{"model": "encoder-decoder audio transcriber", "dataset": "read English sentences (LibriTTS-R)", "train_examples": 15625, "noise_aug": 0.01, "n_mels": 80, "hop_length": 160, "input": "log_mel", "spec_augment": true, "win_length": 400, "tokenizer": "char", "vocab_size": 32, "encoder_arch": "crnn", "encoder_norm": "batchnorm", "encoder_activation": "silu", "encoder_channel_attention": "se", "encoder_depths": [1, 1, 2, 1], "encoder_kernel_size": 3, "encoder_stem": "single", "encoder_widths": [96, 96, 96, 96], "encoder_rnn_width": 96, "encoder_rnn": "lstm", "encoder_bidirectional": false, "encoder_rnn_residual": true, "encoder_rnn_layers": 6, "fusion": "prefix", "decoder_width": 192, "decoder_layers": 7, "decoder_norm": "layernorm", "decoder_norm_position": "pre", "decoder_activation": "gelu", "decoder_mlp_ratio": 4, "decoder_head_dim": 64, "decoder_fused_qkv": true, "decoder_bias": "all", "decoder_qk_norm": false, "decoder_parallel_block": false, "decoder_inner_norm": false, "decoder_drop_path": 0.1, "decoder_positions": "learned", "decoder_prefix_bidirectional": false, "decoder_connector": "linear", "decoder_tie_embeddings": true, "residual_init": "zero_last", "optimizer": "adamw", "learning_rate": 0.001, "beta1": 0.95, "beta2": 0.99, "eps": 1e-10, "max_grad_norm": 0.5, "max_steps": 3200, "batch_size": 48, "epochs": 9.8, "lr_schedule": "linear", "final_lr_fraction": 0, "warmup_steps": 320, "weight_decay": 0.4}
Rows from block 4 of the audio encoder of a small encoder-decoder audio transcriber, named by matrix and row number. Each number is 50 + 15 x the weight over its row's rms, rounded and kept within 0 to 99. All counts start at 0.
After each channel's rows are labels from the 100 clips, of 14976, where the channel reaches its highest value: "loudest" is the band of the loudest frequency at the time of the peak. Only what is clearly more common there than usual is listed. The data: read English sentences (LibriTTS-R).
# conv: width-3 conv (encoder.blocks.4.conv.weight, 96x96x3, each kernel summed), inputs 0-95

conv.9:49 19 50 58 52 53 69 52 36 35 53 37 51 41 58 40 50 53 89 72 53 51 63 49 34 69 78 49 49 56 40 26 60 31 36 48 44 61 73 69 71 43 43 60 76 51 78 70 73 71 37 75 62 50 40 91 48 30 63 55 57 51 55 64 51 45 53 31 56 58 67 47 59 50 29 34 33 37 47 29 38 46 45 40 44 66 55 47 65 47 72 50 33 61 49 96
loudest: 4000 to 8000 Hz

conv.95:41 51 39 35 30 28 60 47 53 51 31 56 63 50 78 56 39 35 44 45 21 65 68 48 71 13 42 51 29 39 35 58 39 57 44 45 32 66 41 40 46 43 56 38 44 15 37 62 50 19 41 53 41 41 51 37 29 44 53 58 32 33 37 28 85 29 54 52 36 72 18 47 44 42 57 34 58 32 25 56 29 26 48 52 49 48 61 44 48 50 18 47 82 44 46 46
loudest: 500 to 1000 Hz; 1000 to 2000 Hz

conv.72:65 19 47 57 48 66 27 34 68 58 75 48 51 70 34 62 47 53 39 52 43 42 49 59 35 48 55 54 72 40 51 79 35 59 74 57 57 51 35 53 86 46 63 31 43 54 49 27 54 39 38 57 49 50 73 46 55 94 53 64 54 67 78 39 44 57 83 76 40 52 44 74 45 75 31 62 58 49 66 16 32 65 65 51 42 60 37 68 49 57 50 61 33 61 57 67
loudest: 4000 to 8000 Hz; 500 to 1000 Hz

conv.79:41 55 54 46 54 49 44 38 20 37 56 32 72 48 33 50 23 44 18 33 55 69 47 77 47 71 36 51 60 59 60 49 46 62 44 28 34 69 59 48 45 55 36 24 03 50 59 46 36 66 52 53 46 58 45 49 58 60 78 42 64 51 11 45 45 60 28 29 72 32 32 54 68 42 60 45 27 58 30 46 70 77 61 71 70 41 25 53 52 33 51 54 44 50 52 49
loudest: 250 to 500 Hz

conv.85:54 52 47 52 50 31 59 71 48 69 93 46 55 53 53 38 85 40 59 52 48 70 57 32 64 50 51 22 52 41 48 77 35 48 84 82 73 31 55 53 68 58 75 40 49 38 68 42 69 28 58 44 65 60 67 51 49 80 54 51 54 78 61 24 44 52 67 24 39 68 44 25 44 53 48 43 56 56 55 46 43 72 37 43 59 57 42 27 56 28 69 50 49 27 44 54
loudest: 4000 to 8000 Hz; 2000 to 4000 Hz

conv.87:51 55 41 46 34 56 63 78 41 46 64 53 51 58 41 32 63 47 79 40 62 64 49 32 64 50 37 21 50 55 68 59 36 54 54 67 87 42 33 32 50 29 74 42 22 95 38 48 41 60 19 55 55 61 54 35 65 66 58 37 38 60 33 49 33 54 64 18 26 43 49 43 41 27 61 19 37 53 41 46 54 61 35 31 39 31 36 24 51 37 48 45 46 50 56 42
loudest: 4000 to 8000 Hz; 2000 to 4000 Hz

conv.58:42 54 61 37 49 32 66 78 21 58 57 39 37 30 60 44 52 31 76 77 42 41 43 46 76 39 59 16 44 32 58 53 43 39 83 44 81 29 34 59 49 41 54 39 62 44 56 57 54 60 47 37 42 42 32 62 57 72 51 55 52 61 53 38 56 34 43 18 21 44 37 41 45 38 35 44 24 56 35 33 45 45 34 27 16 45 76 36 64 31 59 45 59 32 30 47
loudest: 4000 to 8000 Hz

conv.55:58 71 68 58 87 39 42 40 63 82 54 51 54 53 38 58 49 43 23 44 45 43 25 32 47 75 50 61 99 69 50 77 37 47 46 40 39 57 52 32 46 56 51 43 25 51 50 30 44 64 51 50 56 62 42 50 50 67 69 56 49 44 18 52 37 27 45 68 54 55 47 61 64 56 58 44 69 52 73 65 55 99 52 37 54 35 52 49 49 45 38 27 40 35 55 46
loudest: 250 to 500 Hz

conv.40:41 38 66 31 66 61 21 56 08 29 35 46 48 51 37 33 46 53 37 38 49 47 61 31 31 42 60 45 43 54 69 43 42 52 43 60 67 30 48 42 56 45 50 54 35 60 27 36 50 38 54 62 54 30 51 72 51 50 34 32 22 52 35 37 40 38 27 47 42 40 51 56 16 19 56 36 51 26 30 65 45 28 01 46 37 64 48 63 34 61 66 27 50 37 63 65
loudest: 500 to 1000 Hz

conv.73:44 81 56 48 61 52 48 82 47 51 30 78 78 35 68 54 47 47 68 63 76 54 66 51 53 58 79 43 33 52 41 40 55 43 53 35 47 42 39 32 28 58 57 33 39 54 53 67 44 84 80 45 34 82 40 62 65 62 62 28 63 52 24 66 57 58 77 48 45 34 59 37 37 40 61 50 51 45 57 44 49 22 32 79 70 54 45 61 74 43 78 50 54 50 39 64
loudest: 2000 to 4000 Hz

conv.82:55 30 29 53 35 48 26 75 69 33 58 44 47 35 48 47 69 46 53 45 15 41 17 23 34 22 43 45 53 30 60 47 42 49 67 38 74 64 38 32 52 42 63 51 67 49 64 34 47 14 32 66 75 37 53 64 29 48 46 58 57 51 28 48 41 63 50 31 56 57 41 70 66 47 46 48 44 39 32 16 51 56 45 30 22 62 53 45 39 52 37 36 67 35 56 20
loudest: 4000 to 8000 Hz

conv.62:59 22 22 53 49 61 49 38 45 33 47 44 67 50 31 55 51 86 42 41 73 72 42 61 48 60 57 54 30 47 61 30 79 62 23 48 41 43 58 57 52 71 41 36 72 53 46 62 42 59 44 47 45 65 35 42 33 47 58 39 56 14 79 62 38 64 68 48 30 40 66 49 64 70 49 38 57 40 57 45 70 20 37 84 71 55 25 61 54 31 55 58 56 66 53 83
loudest: 250 to 500 Hz; 500 to 1000 Hz

conv.66:45 55 66 32 55 47 50 55 57 69 25 84 44 58 38 68 44 48 60 60 27 44 47 63 48 28 41 60 46 67 57 26 62 56 33 44 64 35 35 44 49 48 15 43 32 77 43 56 39 49 40 52 25 27 60 52 50 58 08 35 37 50 42 53 63 56 77 76 46 35 42 61 27 54 51 61 79 56 67 34 54 21 46 38 44 44 36 68 48 95 40 55 51 59 66 43
loudest: 500 to 1000 Hz

conv.48:51 47 36 62 61 34 41 45 52 41 56 51 56 58 34 48 38 60 65 31 45 42 21 50 76 66 35 58 74 88 69 49 49 55 22 34 42 67 40 45 62 44 27 39 31 63 31 45 26 54 21 34 51 38 23 48 38 64 53 19 36 33 49 30 73 40 59 43 44 25 44 40 32 55 61 27 57 57 47 55 55 75 34 39 42 15 25 32 41 36 36 56 58 61 50 62
loudest: 500 to 1000 Hz

conv.92:60 74 52 41 44 44 57 67 71 75 65 86 54 45 37 65 61 43 62 48 10 48 39 33 39 10 51 53 29 65 55 42 46 69 49 62 68 28 31 41 31 49 58 71 40 68 43 44 56 33 41 55 51 39 63 46 64 53 22 28 47 66 41 51 65 45 57 70 42 55 46 52 38 63 31 66 84 56 59 47 48 37 44 35 34 41 45 43 55 93 34 34 35 61 55 33
loudest: 500 to 1000 Hz

conv.17:59 51 43 37 47 50 36 59 25 62 72 38 65 58 24 47 82 54 44 45 34 38 50 38 00 40 53 56 45 34 75 59 66 40 81 55 72 58 56 72 70 53 56 65 65 45 62 26 51 52 44 53 68 45 67 57 33 65 44 49 47 72 57 63 11 38 47 41 75 45 27 50 56 55 22 48 44 28 65 52 63 56 52 54 66 67 26 57 58 50 68 22 33 47 47 42
loudest: 4000 to 8000 Hz

conv.50:24 33 41 46 32 40 60 37 40 19 51 35 19 63 51 38 31 60 66 47 54 63 50 48 62 39 36 29 26 45 20 26 59 35 39 60 47 43 60 40 44 25 56 41 36 19 36 61 67 54 47 41 60 36 46 44 59 22 56 39 28 49 25 63 45 40 25 47 34 55 52 28 51 59 34 29 24 44 17 42 38 36 44 44 22 59 38 28 43 32 42 38 46 35 42 32
loudest: 4000 to 8000 Hz; 2000 to 4000 Hz

conv.49:50 70 48 38 46 20 61 33 26 55 54 52 70 68 32 54 50 35 30 35 30 55 55 41 36 39 60 59 50 81 47 41 62 52 42 65 34 51 52 47 53 58 39 69 59 62 56 56 55 62 59 45 31 46 54 42 33 04 37 46 40 57 49 48 13 13 34 39 72 27 32 51 57 52 19 45 38 53 53 62 63 57 52 65 73 74 24 66 43 28 46 40 24 54 71 45
loudest: 500 to 1000 Hz

conv.25:49 70 40 59 53 49 56 63 47 72 64 56 55 63 40 42 72 74 68 64 47 55 63 31 25 36 61 35 52 46 51 65 45 38 85 80 80 39 39 55 54 81 71 55 67 62 56 52 76 54 63 31 39 40 72 69 34 61 50 43 48 69 65 96 59 57 60 61 57 79 53 50 57 58 24 35 48 48 54 57 42 54 36 68 47 90 52 46 47 56 76 51 48 46 55 58
loudest: 4000 to 8000 Hz

conv.47:58 62 75 38 58 39 56 54 81 58 49 69 71 57 55 58 48 40 60 42 31 67 48 50 47 26 42 46 38 74 83 41 62 58 49 62 67 52 21 61 32 44 40 44 49 55 55 57 56 55 25 68 58 45 40 68 38 49 36 45 40 53 32 68 56 40 56 99 48 26 25 53 32 66 50 57 93 37 66 58 40 52 63 31 51 33 53 83 54 76 44 41 49 53 46 49
loudest: 500 to 1000 Hz

conv.88:61 25 19 49 53 71 45 55 62 45 50 56 57 39 46 63 67 55 35 58 48 45 39 49 57 76 70 81 46 08 60 48 77 48 39 36 53 85 66 65 76 68 41 45 36 23 54 48 75 52 58 32 45 49 38 60 42 38 54 35 46 53 60 39 51 26 50 64 39 46 72 39 64 53 30 55 54 02 65 72 28 28 50 62 54 63 58 57 34 46 47 69 49 40 53 59
loudest: 250 to 500 Hz

conv.63:50 34 56 33 52 71 30 55 29 52 76 48 33 45 55 47 57 50 63 63 55 52 40 30 31 41 43 32 57 20 64 76 51 36 67 43 81 51 45 34 48 22 52 47 38 36 41 27 39 49 42 50 65 37 57 62 50 69 44 35 34 54 52 41 25 50 41 32 58 56 70 53 55 49 72 58 33 45 55 69 29 74 11 41 25 50 40 43 69 55 32 45 39 23 09 29
loudest: 4000 to 8000 Hz

conv.24:47 85 53 37 33 62 84 40 57 41 53 54 32 71 34 54 55 91 23 36 58 48 61 17 35 48 51 37 53 44 39 52 48 67 56 84 37 24 51 23 85 65 44 72 39 57 47 43 61 64 47 28 41 33 53 30 52 45 50 48 45 51 67 88 26 48 56 51 51 58 69 53 60 49 63 62 44 61 42 73 46 60 38 59 52 56 37 32 26 53 50 60 41 67 61 43
loudest: 4000 to 8000 Hz

conv.0:56 81 39 53 58 40 50 39 59 74 49 43 41 33 35 47 56 48 27 39 71 54 19 30 39 91 41 39 76 50 73 60 15 40 45 53 31 44 47 18 32 65 61 60 32 55 54 44 34 55 57 66 48 62 48 25 50 40 71 54 67 39 49 70 22 56 59 47 55 50 31 53 37 64 44 32 40 30 61 41 67 70 47 64 80 37 27 50 29 42 43 35 44 45 61 63
loudest: 250 to 500 Hz

conv.27:59 74 67 57 64 20 66 78 49 58 58 73 64 52 56 59 61 25 65 59 37 46 74 46 40 46 39 55 06 50 60 42 31 62 44 48 51 41 65 55 18 57 47 66 42 60 60 53 34 61 75 30 57 57 72 52 51 38 46 40 46 65 23 25 75 35 57 31 75 43 49 30 41 48 52 44 51 56 57 65 81 23 52 50 64 36 55 36 74 50 55 27 51 71 63 37
loudest: 250 to 500 Hz

conv.6:50 27 47 70 32 55 84 35 52 34 50 48 49 66 25 33 44 37 26 44 62 83 72 74 87 43 51 78 51 49 28 53 33 60 50 70 54 71 58 36 26 31 57 40 46 41 66 57 39 65 40 52 81 51 54 57 42 54 50 40 37 50 56 48 39 52 48 75 61 27 38 34 49 67 24 31 57 48 44 46 35 64 55 41 46 49 19 60 45 27 66 38 47 48 66 79
loudest: 500 to 1000 Hz

conv.77:61 84 41 59 56 44 78 45 61 55 75 79 64 78 51 34 44 75 71 38 28 50 58 40 77 33 39 56 50 77 42 60 46 60 46 71 59 57 18 38 53 59 52 63 51 81 26 61 43 57 41 61 44 36 53 38 38 59 37 31 49 36 34 77 61 38 71 48 70 49 28 28 25 51 72 49 47 78 40 59 43 72 46 43 66 49 44 39 37 51 37 39 43 49 56 32
loudest: 500 to 1000 Hz

conv.90:39 67 76 65 44 34 34 58 41 72 22 76 58 33 39 64 51 28 46 70 38 44 51 35 58 26 60 45 40 59 58 68 39 61 55 45 66 25 22 49 43 48 40 40 53 51 38 45 30 55 47 47 32 64 37 24 93 72 43 27 60 46 42 17 60 36 48 67 35 34 36 62 25 35 51 58 50 60 47 41 71 47 65 51 38 38 50 55 63 84 42 37 40 67 74 50
loudest: 250 to 500 Hz; 500 to 1000 Hz

conv.19:57 35 64 52 65 53 35 63 56 38 16 52 60 50 45 37 48 67 59 67 47 61 53 59 42 44 52 38 13 53 58 38 79 36 47 31 46 30 52 58 47 68 72 33 50 36 59 61 63 62 51 27 16 68 69 63 46 17 54 32 76 46 39 66 51 30 65 52 42 45 78 51 65 50 35 43 50 49 65 62 50 11 48 48 71 57 74 38 74 33 48 68 39 40 43 79
loudest: 250 to 500 Hz

conv.46:78 40 28 47 60 54 48 46 84 37 29 65 51 59 32 62 55 33 65 37 39 46 42 60 76 26 43 56 53 65 49 35 25 63 54 54 49 62 66 87 50 33 31 48 63 42 48 54 37 21 42 77 58 39 53 66 31 62 35 29 63 47 43 59 82 45 55 54 50 23 32 54 42 71 40 62 85 71 55 38 43 21 59 41 41 32 22 50 50 49 39 48 65 46 46 54
loudest: 500 to 1000 Hz

conv.31:70 42 65 35 51 60 46 27 85 69 34 64 40 60 34 58 47 36 49 45 29 48 28 56 50 31 49 61 49 36 41 37 39 67 47 49 46 58 42 63 58 38 14 53 36 60 52 55 29 52 32 75 41 53 45 45 50 51 39 49 42 45 53 48 60 31 68 95 60 40 41 71 41 71 35 78 73 58 75 39 44 36 67 24 36 29 58 82 51 87 39 56 51 38 53 41
loudest: 500 to 1000 Hz

conv.42:24 55 53 49 41 47 41 34 23 39 49 59 43 52 26 38 32 31 30 40 41 46 45 52 67 47 48 56 43 64 37 57 40 52 62 57 25 69 38 36 38 49 60 53 70 73 52 43 38 56 46 62 51 25 71 14 72 54 29 33 54 72 45 30 26 54 48 24 66 25 33 56 52 23 46 62 40 47 22 58 76 46 63 56 60 65 27 43 25 45 42 20 54 76 67 31
loudest: 250 to 500 Hz

conv.12:65 29 46 83 62 59 34 34 51 68 41 71 43 54 53 50 45 63 21 52 61 24 60 23 18 58 42 55 66 17 68 37 60 51 37 58 79 58 51 42 60 60 33 49 48 64 29 36 55 60 67 47 57 50 18 60 31 73 65 45 73 24 62 61 37 51 59 61 33 43 51 42 54 57 70 50 67 58 80 58 37 65 48 49 61 28 46 78 66 54 38 66 38 47 46 30
loudest: 500 to 1000 Hz

conv.38:58 38 66 35 71 25 52 18 73 60 44 23 71 34 30 64 36 59 38 81 55 52 69 64 33 66 55 39 27 43 49 38 71 47 57 46 58 53 06 72 61 66 46 52 40 38 35 27 45 55 72 52 41 58 49 52 48 40 57 36 61 58 32 55 63 43 51 39 73 46 40 81 59 52 38 54 52 62 68 99 61 55 51 62 52 50 42 48 43 48 31 70 43 48 63 67
loudest: 250 to 500 Hz

conv.16:62 40 60 42 32 41 39 40 51 42 40 66 64 52 11 47 37 21 44 41 06 38 50 46 54 23 64 68 25 41 47 49 48 64 32 53 55 60 34 41 48 46 31 49 54 61 50 56 39 35 43 60 54 30 58 51 79 39 30 23 40 65 40 19 35 31 63 39 76 16 23 47 38 46 47 55 42 42 48 54 53 28 73 27 56 39 32 49 48 59 29 44 29 63 55 37
loudest: 500 to 1000 Hz

conv.35:39 60 78 39 50 48 59 50 29 54 32 46 37 52 62 61 33 57 87 84 59 48 68 54 36 46 79 59 46 65 61 46 59 50 57 43 38 30 34 72 58 47 56 59 70 82 42 65 28 62 77 36 22 46 31 51 67 54 33 57 43 50 62 73 64 33 51 49 42 61 50 55 47 47 20 58 65 36 37 61 55 14 31 53 36 67 83 62 51 60 40 29 60 65 58 60
loudest: 4000 to 8000 Hz

conv.3:31 85 62 46 46 72 76 51 33 52 57 70 57 59 35 64 63 66 41 51 66 62 57 44 44 51 57 36 26 49 59 51 64 54 45 68 58 30 51 26 67 72 53 68 70 50 45 39 56 82 57 31 51 49 44 26 56 32 32 27 51 45 47 91 21 61 53 46 36 51 79 49 48 44 70 43 28 74 55 45 68 48 44 75 65 56 36 24 32 55 35 67 39 52 30 44
loudest: 250 to 500 Hz

conv.91:62 19 44 56 27 66 47 18 70 54 56 68 63 86 34 56 29 65 25 40 61 59 74 60 37 63 46 85 38 38 57 25 60 65 53 49 73 65 40 35 49 56 47 55 47 59 52 41 68 43 64 57 36 49 56 26 32 73 47 32 68 47 46 53 29 67 44 48 55 33 59 67 68 51 58 48 61 50 31 49 44 26 80 74 69 50 20 34 56 35 45 60 41 53 66 42
loudest: 500 to 1000 Hz

conv.76:34 40 43 74 47 62 55 62 64 50 70 61 36 74 62 52 55 57 26 31 64 52 73 32 20 45 51 43 67 54 20 80 37 57 60 79 32 41 70 29 49 60 67 44 40 38 60 39 70 51 47 44 65 42 79 42 57 70 62 55 41 72 46 45 52 85 59 58 29 60 62 70 53 55 52 54 47 74 45 35 20 63 60 52 50 76 22 31 39 56 54 60 56 47 71 70
loudest: 4000 to 8000 Hz

conv.94:66 55 73 44 42 41 57 67 78 57 50 75 52 73 45 76 59 28 72 50 29 50 68 37 38 30 44 55 32 43 54 51 29 66 48 66 66 53 28 36 21 45 38 46 38 62 64 60 47 47 56 54 48 59 42 56 44 62 32 57 59 67 36 47 51 27 74 81 46 47 35 44 40 68 27 67 79 63 80 34 40 17 58 35 58 50 60 84 55 64 48 35 39 52 67 34
loudest: 500 to 1000 Hz

conv.61:70 77 65 56 42 30 49 08 69 34 51 16 29 28 33 53 26 59 67 70 63 39 64 53 25 49 60 61 53 66 41 51 48 43 29 44 32 53 50 65 54 52 52 69 49 47 63 62 44 46 68 67 48 56 67 51 52 55 53 79 51 48 92 63 53 27 40 38 62 45 78 55 51 55 27 68 52 53 17 50 35 64 49 51 42 47 53 56 61 53 76 38 34 24 55 62
loudest: 250 to 500 Hz

conv.93:30 83 42 65 63 43 76 46 53 60 52 58 38 72 49 40 50 55 66 54 37 59 55 59 88 37 44 55 62 70 49 51 28 62 47 72 15 49 66 64 40 67 22 81 76 68 39 54 08 52 58 69 69 35 64 57 26 52 59 40 35 57 65 71 43 53 45 56 52 42 53 48 48 45 80 50 50 71 52 51 73 55 35 59 48 48 32 32 60 72 54 46 66 68 47 55
loudest: 500 to 1000 Hz

conv.22:53 16 59 48 58 52 68 50 64 67 54 37 59 70 41 61 51 79 43 39 75 80 66 45 32 56 56 43 26 48 73 20 67 53 36 71 69 49 63 42 55 46 49 22 66 36 65 54 76 76 46 55 57 63 61 49 47 65 58 55 65 56 39 58 44 53 37 66 56 41 56 58 70 67 45 56 51 62 68 27 37 24 63 50 76 56 30 60 71 37 82 70 25 48 33 68
loudest: 250 to 500 Hz; 500 to 1000 Hz