From a checkpoint of a small encoder-decoder audio transcriber.
Training: adamw at rate 0.001, 3200 steps.
Data: trained on read English sentences (LibriTTS-R), 15625 training examples, 9.8 epochs.
Rows from block 3 of the audio encoder of a small encoder-decoder audio transcriber, named by matrix and row number. Each number is 128 + 32 x the weight over its row's rms, rounded and kept within 0 to 255. All counts start at 0.
After each channel's rows are labels from the 100 clips, of 14976, where the channel reaches its highest value: "loudest band" is the band of the loudest frequency at the time of the peak. Only what is clearly more common there than usual is listed. The data: read English sentences (LibriTTS-R). In brackets: how many of the 100.
# conv: width-3 conv (encoder.blocks.3.conv.weight, 96x96x3, each kernel summed), inputs 48-95

conv.25 [ 39 137 121 190  77 139  74 113  86 167 108 106 131 164 110  62 147 141 145 153 121 136  74 114 182 117 115 180 119 119 119 100 113 156 124 117 126  94 152  81 150 110 120 163 171 131 122  62]
loudest band: 250 to 500 Hz (30)

conv.23 [104 103  85 165 195 104 123 123 129 143 122 119  96  87  86 141 193 102 129  97 135  72 171 114 129 113  80 114 117 123 104 141 110 140 129 115 150 131 170  65 130  62  93 147 139 117 122  75]
loudest band: 250 to 500 Hz (31)

conv.35 [132 138 121 129 128  85 137 148 160  85  98 146  80 169 203  80  89  95  65 130 153 155  69 137 147 160 112 140 154 132 113 156 103 145  35 172  94  99 146  98 141  59 127  99 123  76 130 113]
loudest band: 4000 to 8000 Hz (78)

conv.45 [116 132 101 136 108 122 153 184 122  74 146  64 132  83 132 128 181  98 134 116  70 129 109 192  93 102 100  92  81 188  84 129 150 147  88 119 139 110 125 135  72 137 134  71 123 151 110 159]
loudest band: 250 to 500 Hz (35)

conv.63 [143 161  94 156  94 102 113 197  97 110  83 135 140 112  95 154 118 121 137 117  77 139 102  70 141  84 146 123  86 184  50 120  85 190 107 133 131 107 169 134 132  87 127  99  56  95 123 143]
loudest band: 250 to 500 Hz (36)

conv.8 [164 119 139 116 145 133 115  96  52  69 150 121 141  94 131 114 147 132  81 139 151  90  92 119 144 152  91 194 135 108  86 144 139  80 105 188 120 150  93 118 137 114 187 102  44 135 108 115]
loudest band: 500 to 1000 Hz (45)

conv.30 [154 138 130  69 104  54 128 124 117  99 126 110 172 102 122 158 140 125 144 145  79 113 184 146 129 112  95  65 135 125 126 145  71 145 154 152 133 204 123 156 103 240 153 114 130 195 118 142]
loudest band: 250 to 500 Hz (50)

conv.67 [116  59 137  96 130 153 108 135 108 103 106  85 162  60 107 166  91 104 138 237 128 130 120  93 143 144  63 149 148 105  73 149  78 123 123 149 106 129 124 108 123 138 137  70 112 157  89 133]
loudest band: 500 to 1000 Hz (52)

conv.80 [116 135 107 117 140  70 111 139 114 105 177 145  90 144  93 108 148  81 172 105  80 110 114 163 112 120 105  94 161 135 149 167 126 146 118 119 119 118 125 182 110 136 130 167  65 131 143 123]
loudest band: 250 to 500 Hz (45)

conv.33 [115 115 137  62 156 135 131 132 112 142 114 109 109 127 112  70  92 101 102 152 138 147 124 118 126 138  67  77 149  90 103 173 110 123  93 143 125 101 127 142  84 171 115  98 123 148  62  80]
loudest band: 500 to 1000 Hz (60)

conv.89 [ 96 112 151 133  98 144 138 167 118 133 174 122 214  77  88 127 135 104 139 152  75 142 106 133 113 166  73 111 119 153  71 125  93 145 180 139 167 110 172 136  89 132 106 118  83 125  42 122]
loudest band: 500 to 1000 Hz (35); 250 to 500 Hz (32)

conv.93 [129 132 108  70 115  93 161 212 181 112 120 109 124 133 174 110 165 150 164 115  60 129  92  98  92  88 143  86 139 171 138 152 145 135 127 169 171 112 147 163 141 146 151 114 127 148 142 152]
loudest band: 500 to 1000 Hz (55)

conv.56 [121 100 161 150 120 177  81 172 129 172 111 134 174 121  76  79 143 105 133 129 141 120  82 151  90 107  64  96  86 111 124  83 138 139 175 141 125  94 156 182  94 118 155 145 101 165 108 120]
loudest band: 250 to 500 Hz (51)

conv.37 [128  69 110 110 120 128  77 120 157 119 150  85 129  77 158 118  98 106 188  81 165 135 177 149 144 109  97  85 119  93 135 144 105 128 118  96 144 106  87  83  45 117  84 136 121 140 134 145]
loudest band: 250 to 500 Hz (53)

conv.17 [ 86 141 132 153  87 140 103 140  80 113 140 119 133  89 112  75 147 105  82  98 122 151 147 155 183 128 107 196 126 119  97 105  51 138 134 118  83 113 133 130 155 146 152  71 177  96 104  83]
loudest band: 250 to 500 Hz (48)

conv.62 [ 62  99 122 118  77 178 180 162 143 150 157 168 135 153 137 119 135 161 157 124 120 105 119 145 162 139 166 140 104  94 142 140  95 107 149 111 106 116 107  66 191 114 192  92 159 179 195 135]
loudest band: 4000 to 8000 Hz (45)

conv.13 [141 116 123 107 140 137  88 150 142 157 114  93 114 150 152  80 104  67 116 129 132 180 120 148 152 154 119 154 176 133 116 159 120 156 133 153 109  88 138 126 120 117  96  75 148 115 123 103]
loudest band: 500 to 1000 Hz (49)

conv.2 [105  53 120 154  92 112 151  74 141  88 111 168 125 148 121 162  75 102 107 148 123  53 132 170 108 126  82 127 109 154  87 138  95 143 146 130 165 112 127 161  95  96 154  85 127 138  94  57]
loudest band: 250 to 500 Hz (42)

conv.3 [166  79 117 192 176 132  54 113  87 155  95 111 118 126 181  99 132  66 136 124 137 122 109  72  94 117  94 100 134 110 121 131 158  83 133 112 106  93  94  73 112  92 116 100 123  87 122 113]
loudest band: 500 to 1000 Hz (29)

conv.22 [142 132 164  93 140 117 166 100 150 120  90 184 121 165 129 113  74 120 105 108 133 175 127 156 186 132 129 116 146  91 104 110 124 170 102 121 124 107 123 138 107 136 122  64 148 106 169  78]
loudest band: 2000 to 4000 Hz (26)

conv.57 [184  96 147 135 145 151 146  54 152 149 131 148 114 159 169 125 183 136 107 132 123 113 117 175 146 110 167 106 123 121 174 109 133  92  48 117 136 172 103  79 140 140 157 110 158  97 126 151]
loudest band: 4000 to 8000 Hz (94)

conv.29 [160 131 153 128 119 102 128 121  72  78 127 129 176 113  67 107 134 130 130 159  66 178  99 133  87 150 140 169 150 157 117 199  93 109 159 141 120 106 165 136 119 175 153 136 135 137 121  78]
loudest band: 250 to 500 Hz (40)

conv.6 [133 133  90 127 147 105 111 122 106 132 124 167  84 123 160 102  86 112  66  86 109 188 141 126 180 142 148 147 152 141  89 115  96 153  49 121 131 106 103 106 153  53 144 123 153  54 122 111]
loudest band: 4000 to 8000 Hz (44)

conv.21 [102 166  99  73 168  76 132 132 105  98 124 159  93 112 189 103  77  88 124 127 139 166 163 128 133  80 112 125 169 167  90 156 104 169 120 158 168 164 139 129 142 118 116  84 126 112 104 159]
loudest band: 1000 to 2000 Hz (44)

conv.4 [139 124 112 135 107  76 146  74  85 134 100 164 153 100  42  94 111 115 166 172 113 116 117 102 143 106  86 122 150 107 112 131 129  81 114 141 120 128  78 142 112 132 155 116 116 142 123  71]
loudest band: 250 to 500 Hz (42)

conv.15 [ 74 122 150 101 100 161 146 107 165 124 175 160 199 176 126 168 136 164 144 174  94 142 112 175 145 167 151 117 144  61 154 162 110 108 150 131 171 104 129 164 115 148 157 103 141 186 128 162]
loudest band: 250 to 500 Hz (42)

conv.55 [187 126 112  37 140 127 140 144 132  56 158 164  90  75  94 166 111 156 108  90 130 107 202 104 161 123 116 126 166 135 104 109 129  95 191  95 111 169 129 136 134 102 177 134 111 150 151 132]
loudest band: 4000 to 8000 Hz (69)

conv.79 [ 46 151 100 124  90  91 109 120 110 147  59 169  87 148 106  64 113 109 154 103 102 138 101  92 122 124 119 123 138 171 117 128 121 140  98 142 104 124 144 148 165 153 104 164  91 166 169  85]
loudest band: 250 to 500 Hz (54)

conv.82 [176 130 152  65 148 138  91 166 108 127 139 107 125 115 115 101 105 141 105 136 189 101 123 112 124 108 106  94  90  86 101 141 105 106 100 115  85 126 101 149  99 138  66 119 102  85  86 102]
loudest band: 500 to 1000 Hz (38)

conv.59 [ 88 117 134 108 127  76  98 162 168 129 124  63 152 118  90 107 127 119 153  89  72  70 127 143  53 117 145 141  99 135 137 133 106 119 150 120 163  97 106 138 148 137 135 129 112 135 155 122]
loudest band: 250 to 500 Hz (40)

conv.61 [121 105 129 108  48  84 127 114 154 185 111 128 130 174 136 114 172 128 178 118 152  93  88 144  97 140 167 170 118 118 173 139 170 122 147 133 174 117 103 157 167 100 130 144 169 139 165  58]
loudest band: 4000 to 8000 Hz (26)

conv.83 [ 76  96  92  76  79 134 108 151  87 128  98 106  94 143  99 149 106 139  86  58  89 170 106  99 153 119 166 132 164  88 155  80 111 171  64 134  77 148 124 111 104 159 105 111 140 133 159 102]
loudest band: 250 to 500 Hz (37)

conv.69 [103  81  97 126 132  99 135 157 151 101  79 148 102 107 162 115 124  93  81 117  91 133  99 158 101 148 165 109 136 141 116 118 114 128  34 108 130 137 171 135 146  94  88 108  96  66 126 144]
loudest band: 250 to 500 Hz (32)

conv.81 [107  96 118 136 100 122 103 102  90 144 115 163 124 120 124  77 149 123 148  83 129 115 163 128 138 131 145 115  78 101 112 130  99 145 112  76  95 163  91  76 163 110 115 142  95  95 119 121]
loudest band: 250 to 500 Hz (47)

conv.27 [166  92 143  93 179 107  86 158 127 129 125  73 137  87 138 124 144  95 116 103 121 126 136 120 117  93 136 158  67  98 141  96 129 112 148 147 112 125 128  96 119 130  95 197 116 121 129 147]
loudest band: 500 to 1000 Hz (58); 1000 to 2000 Hz (32)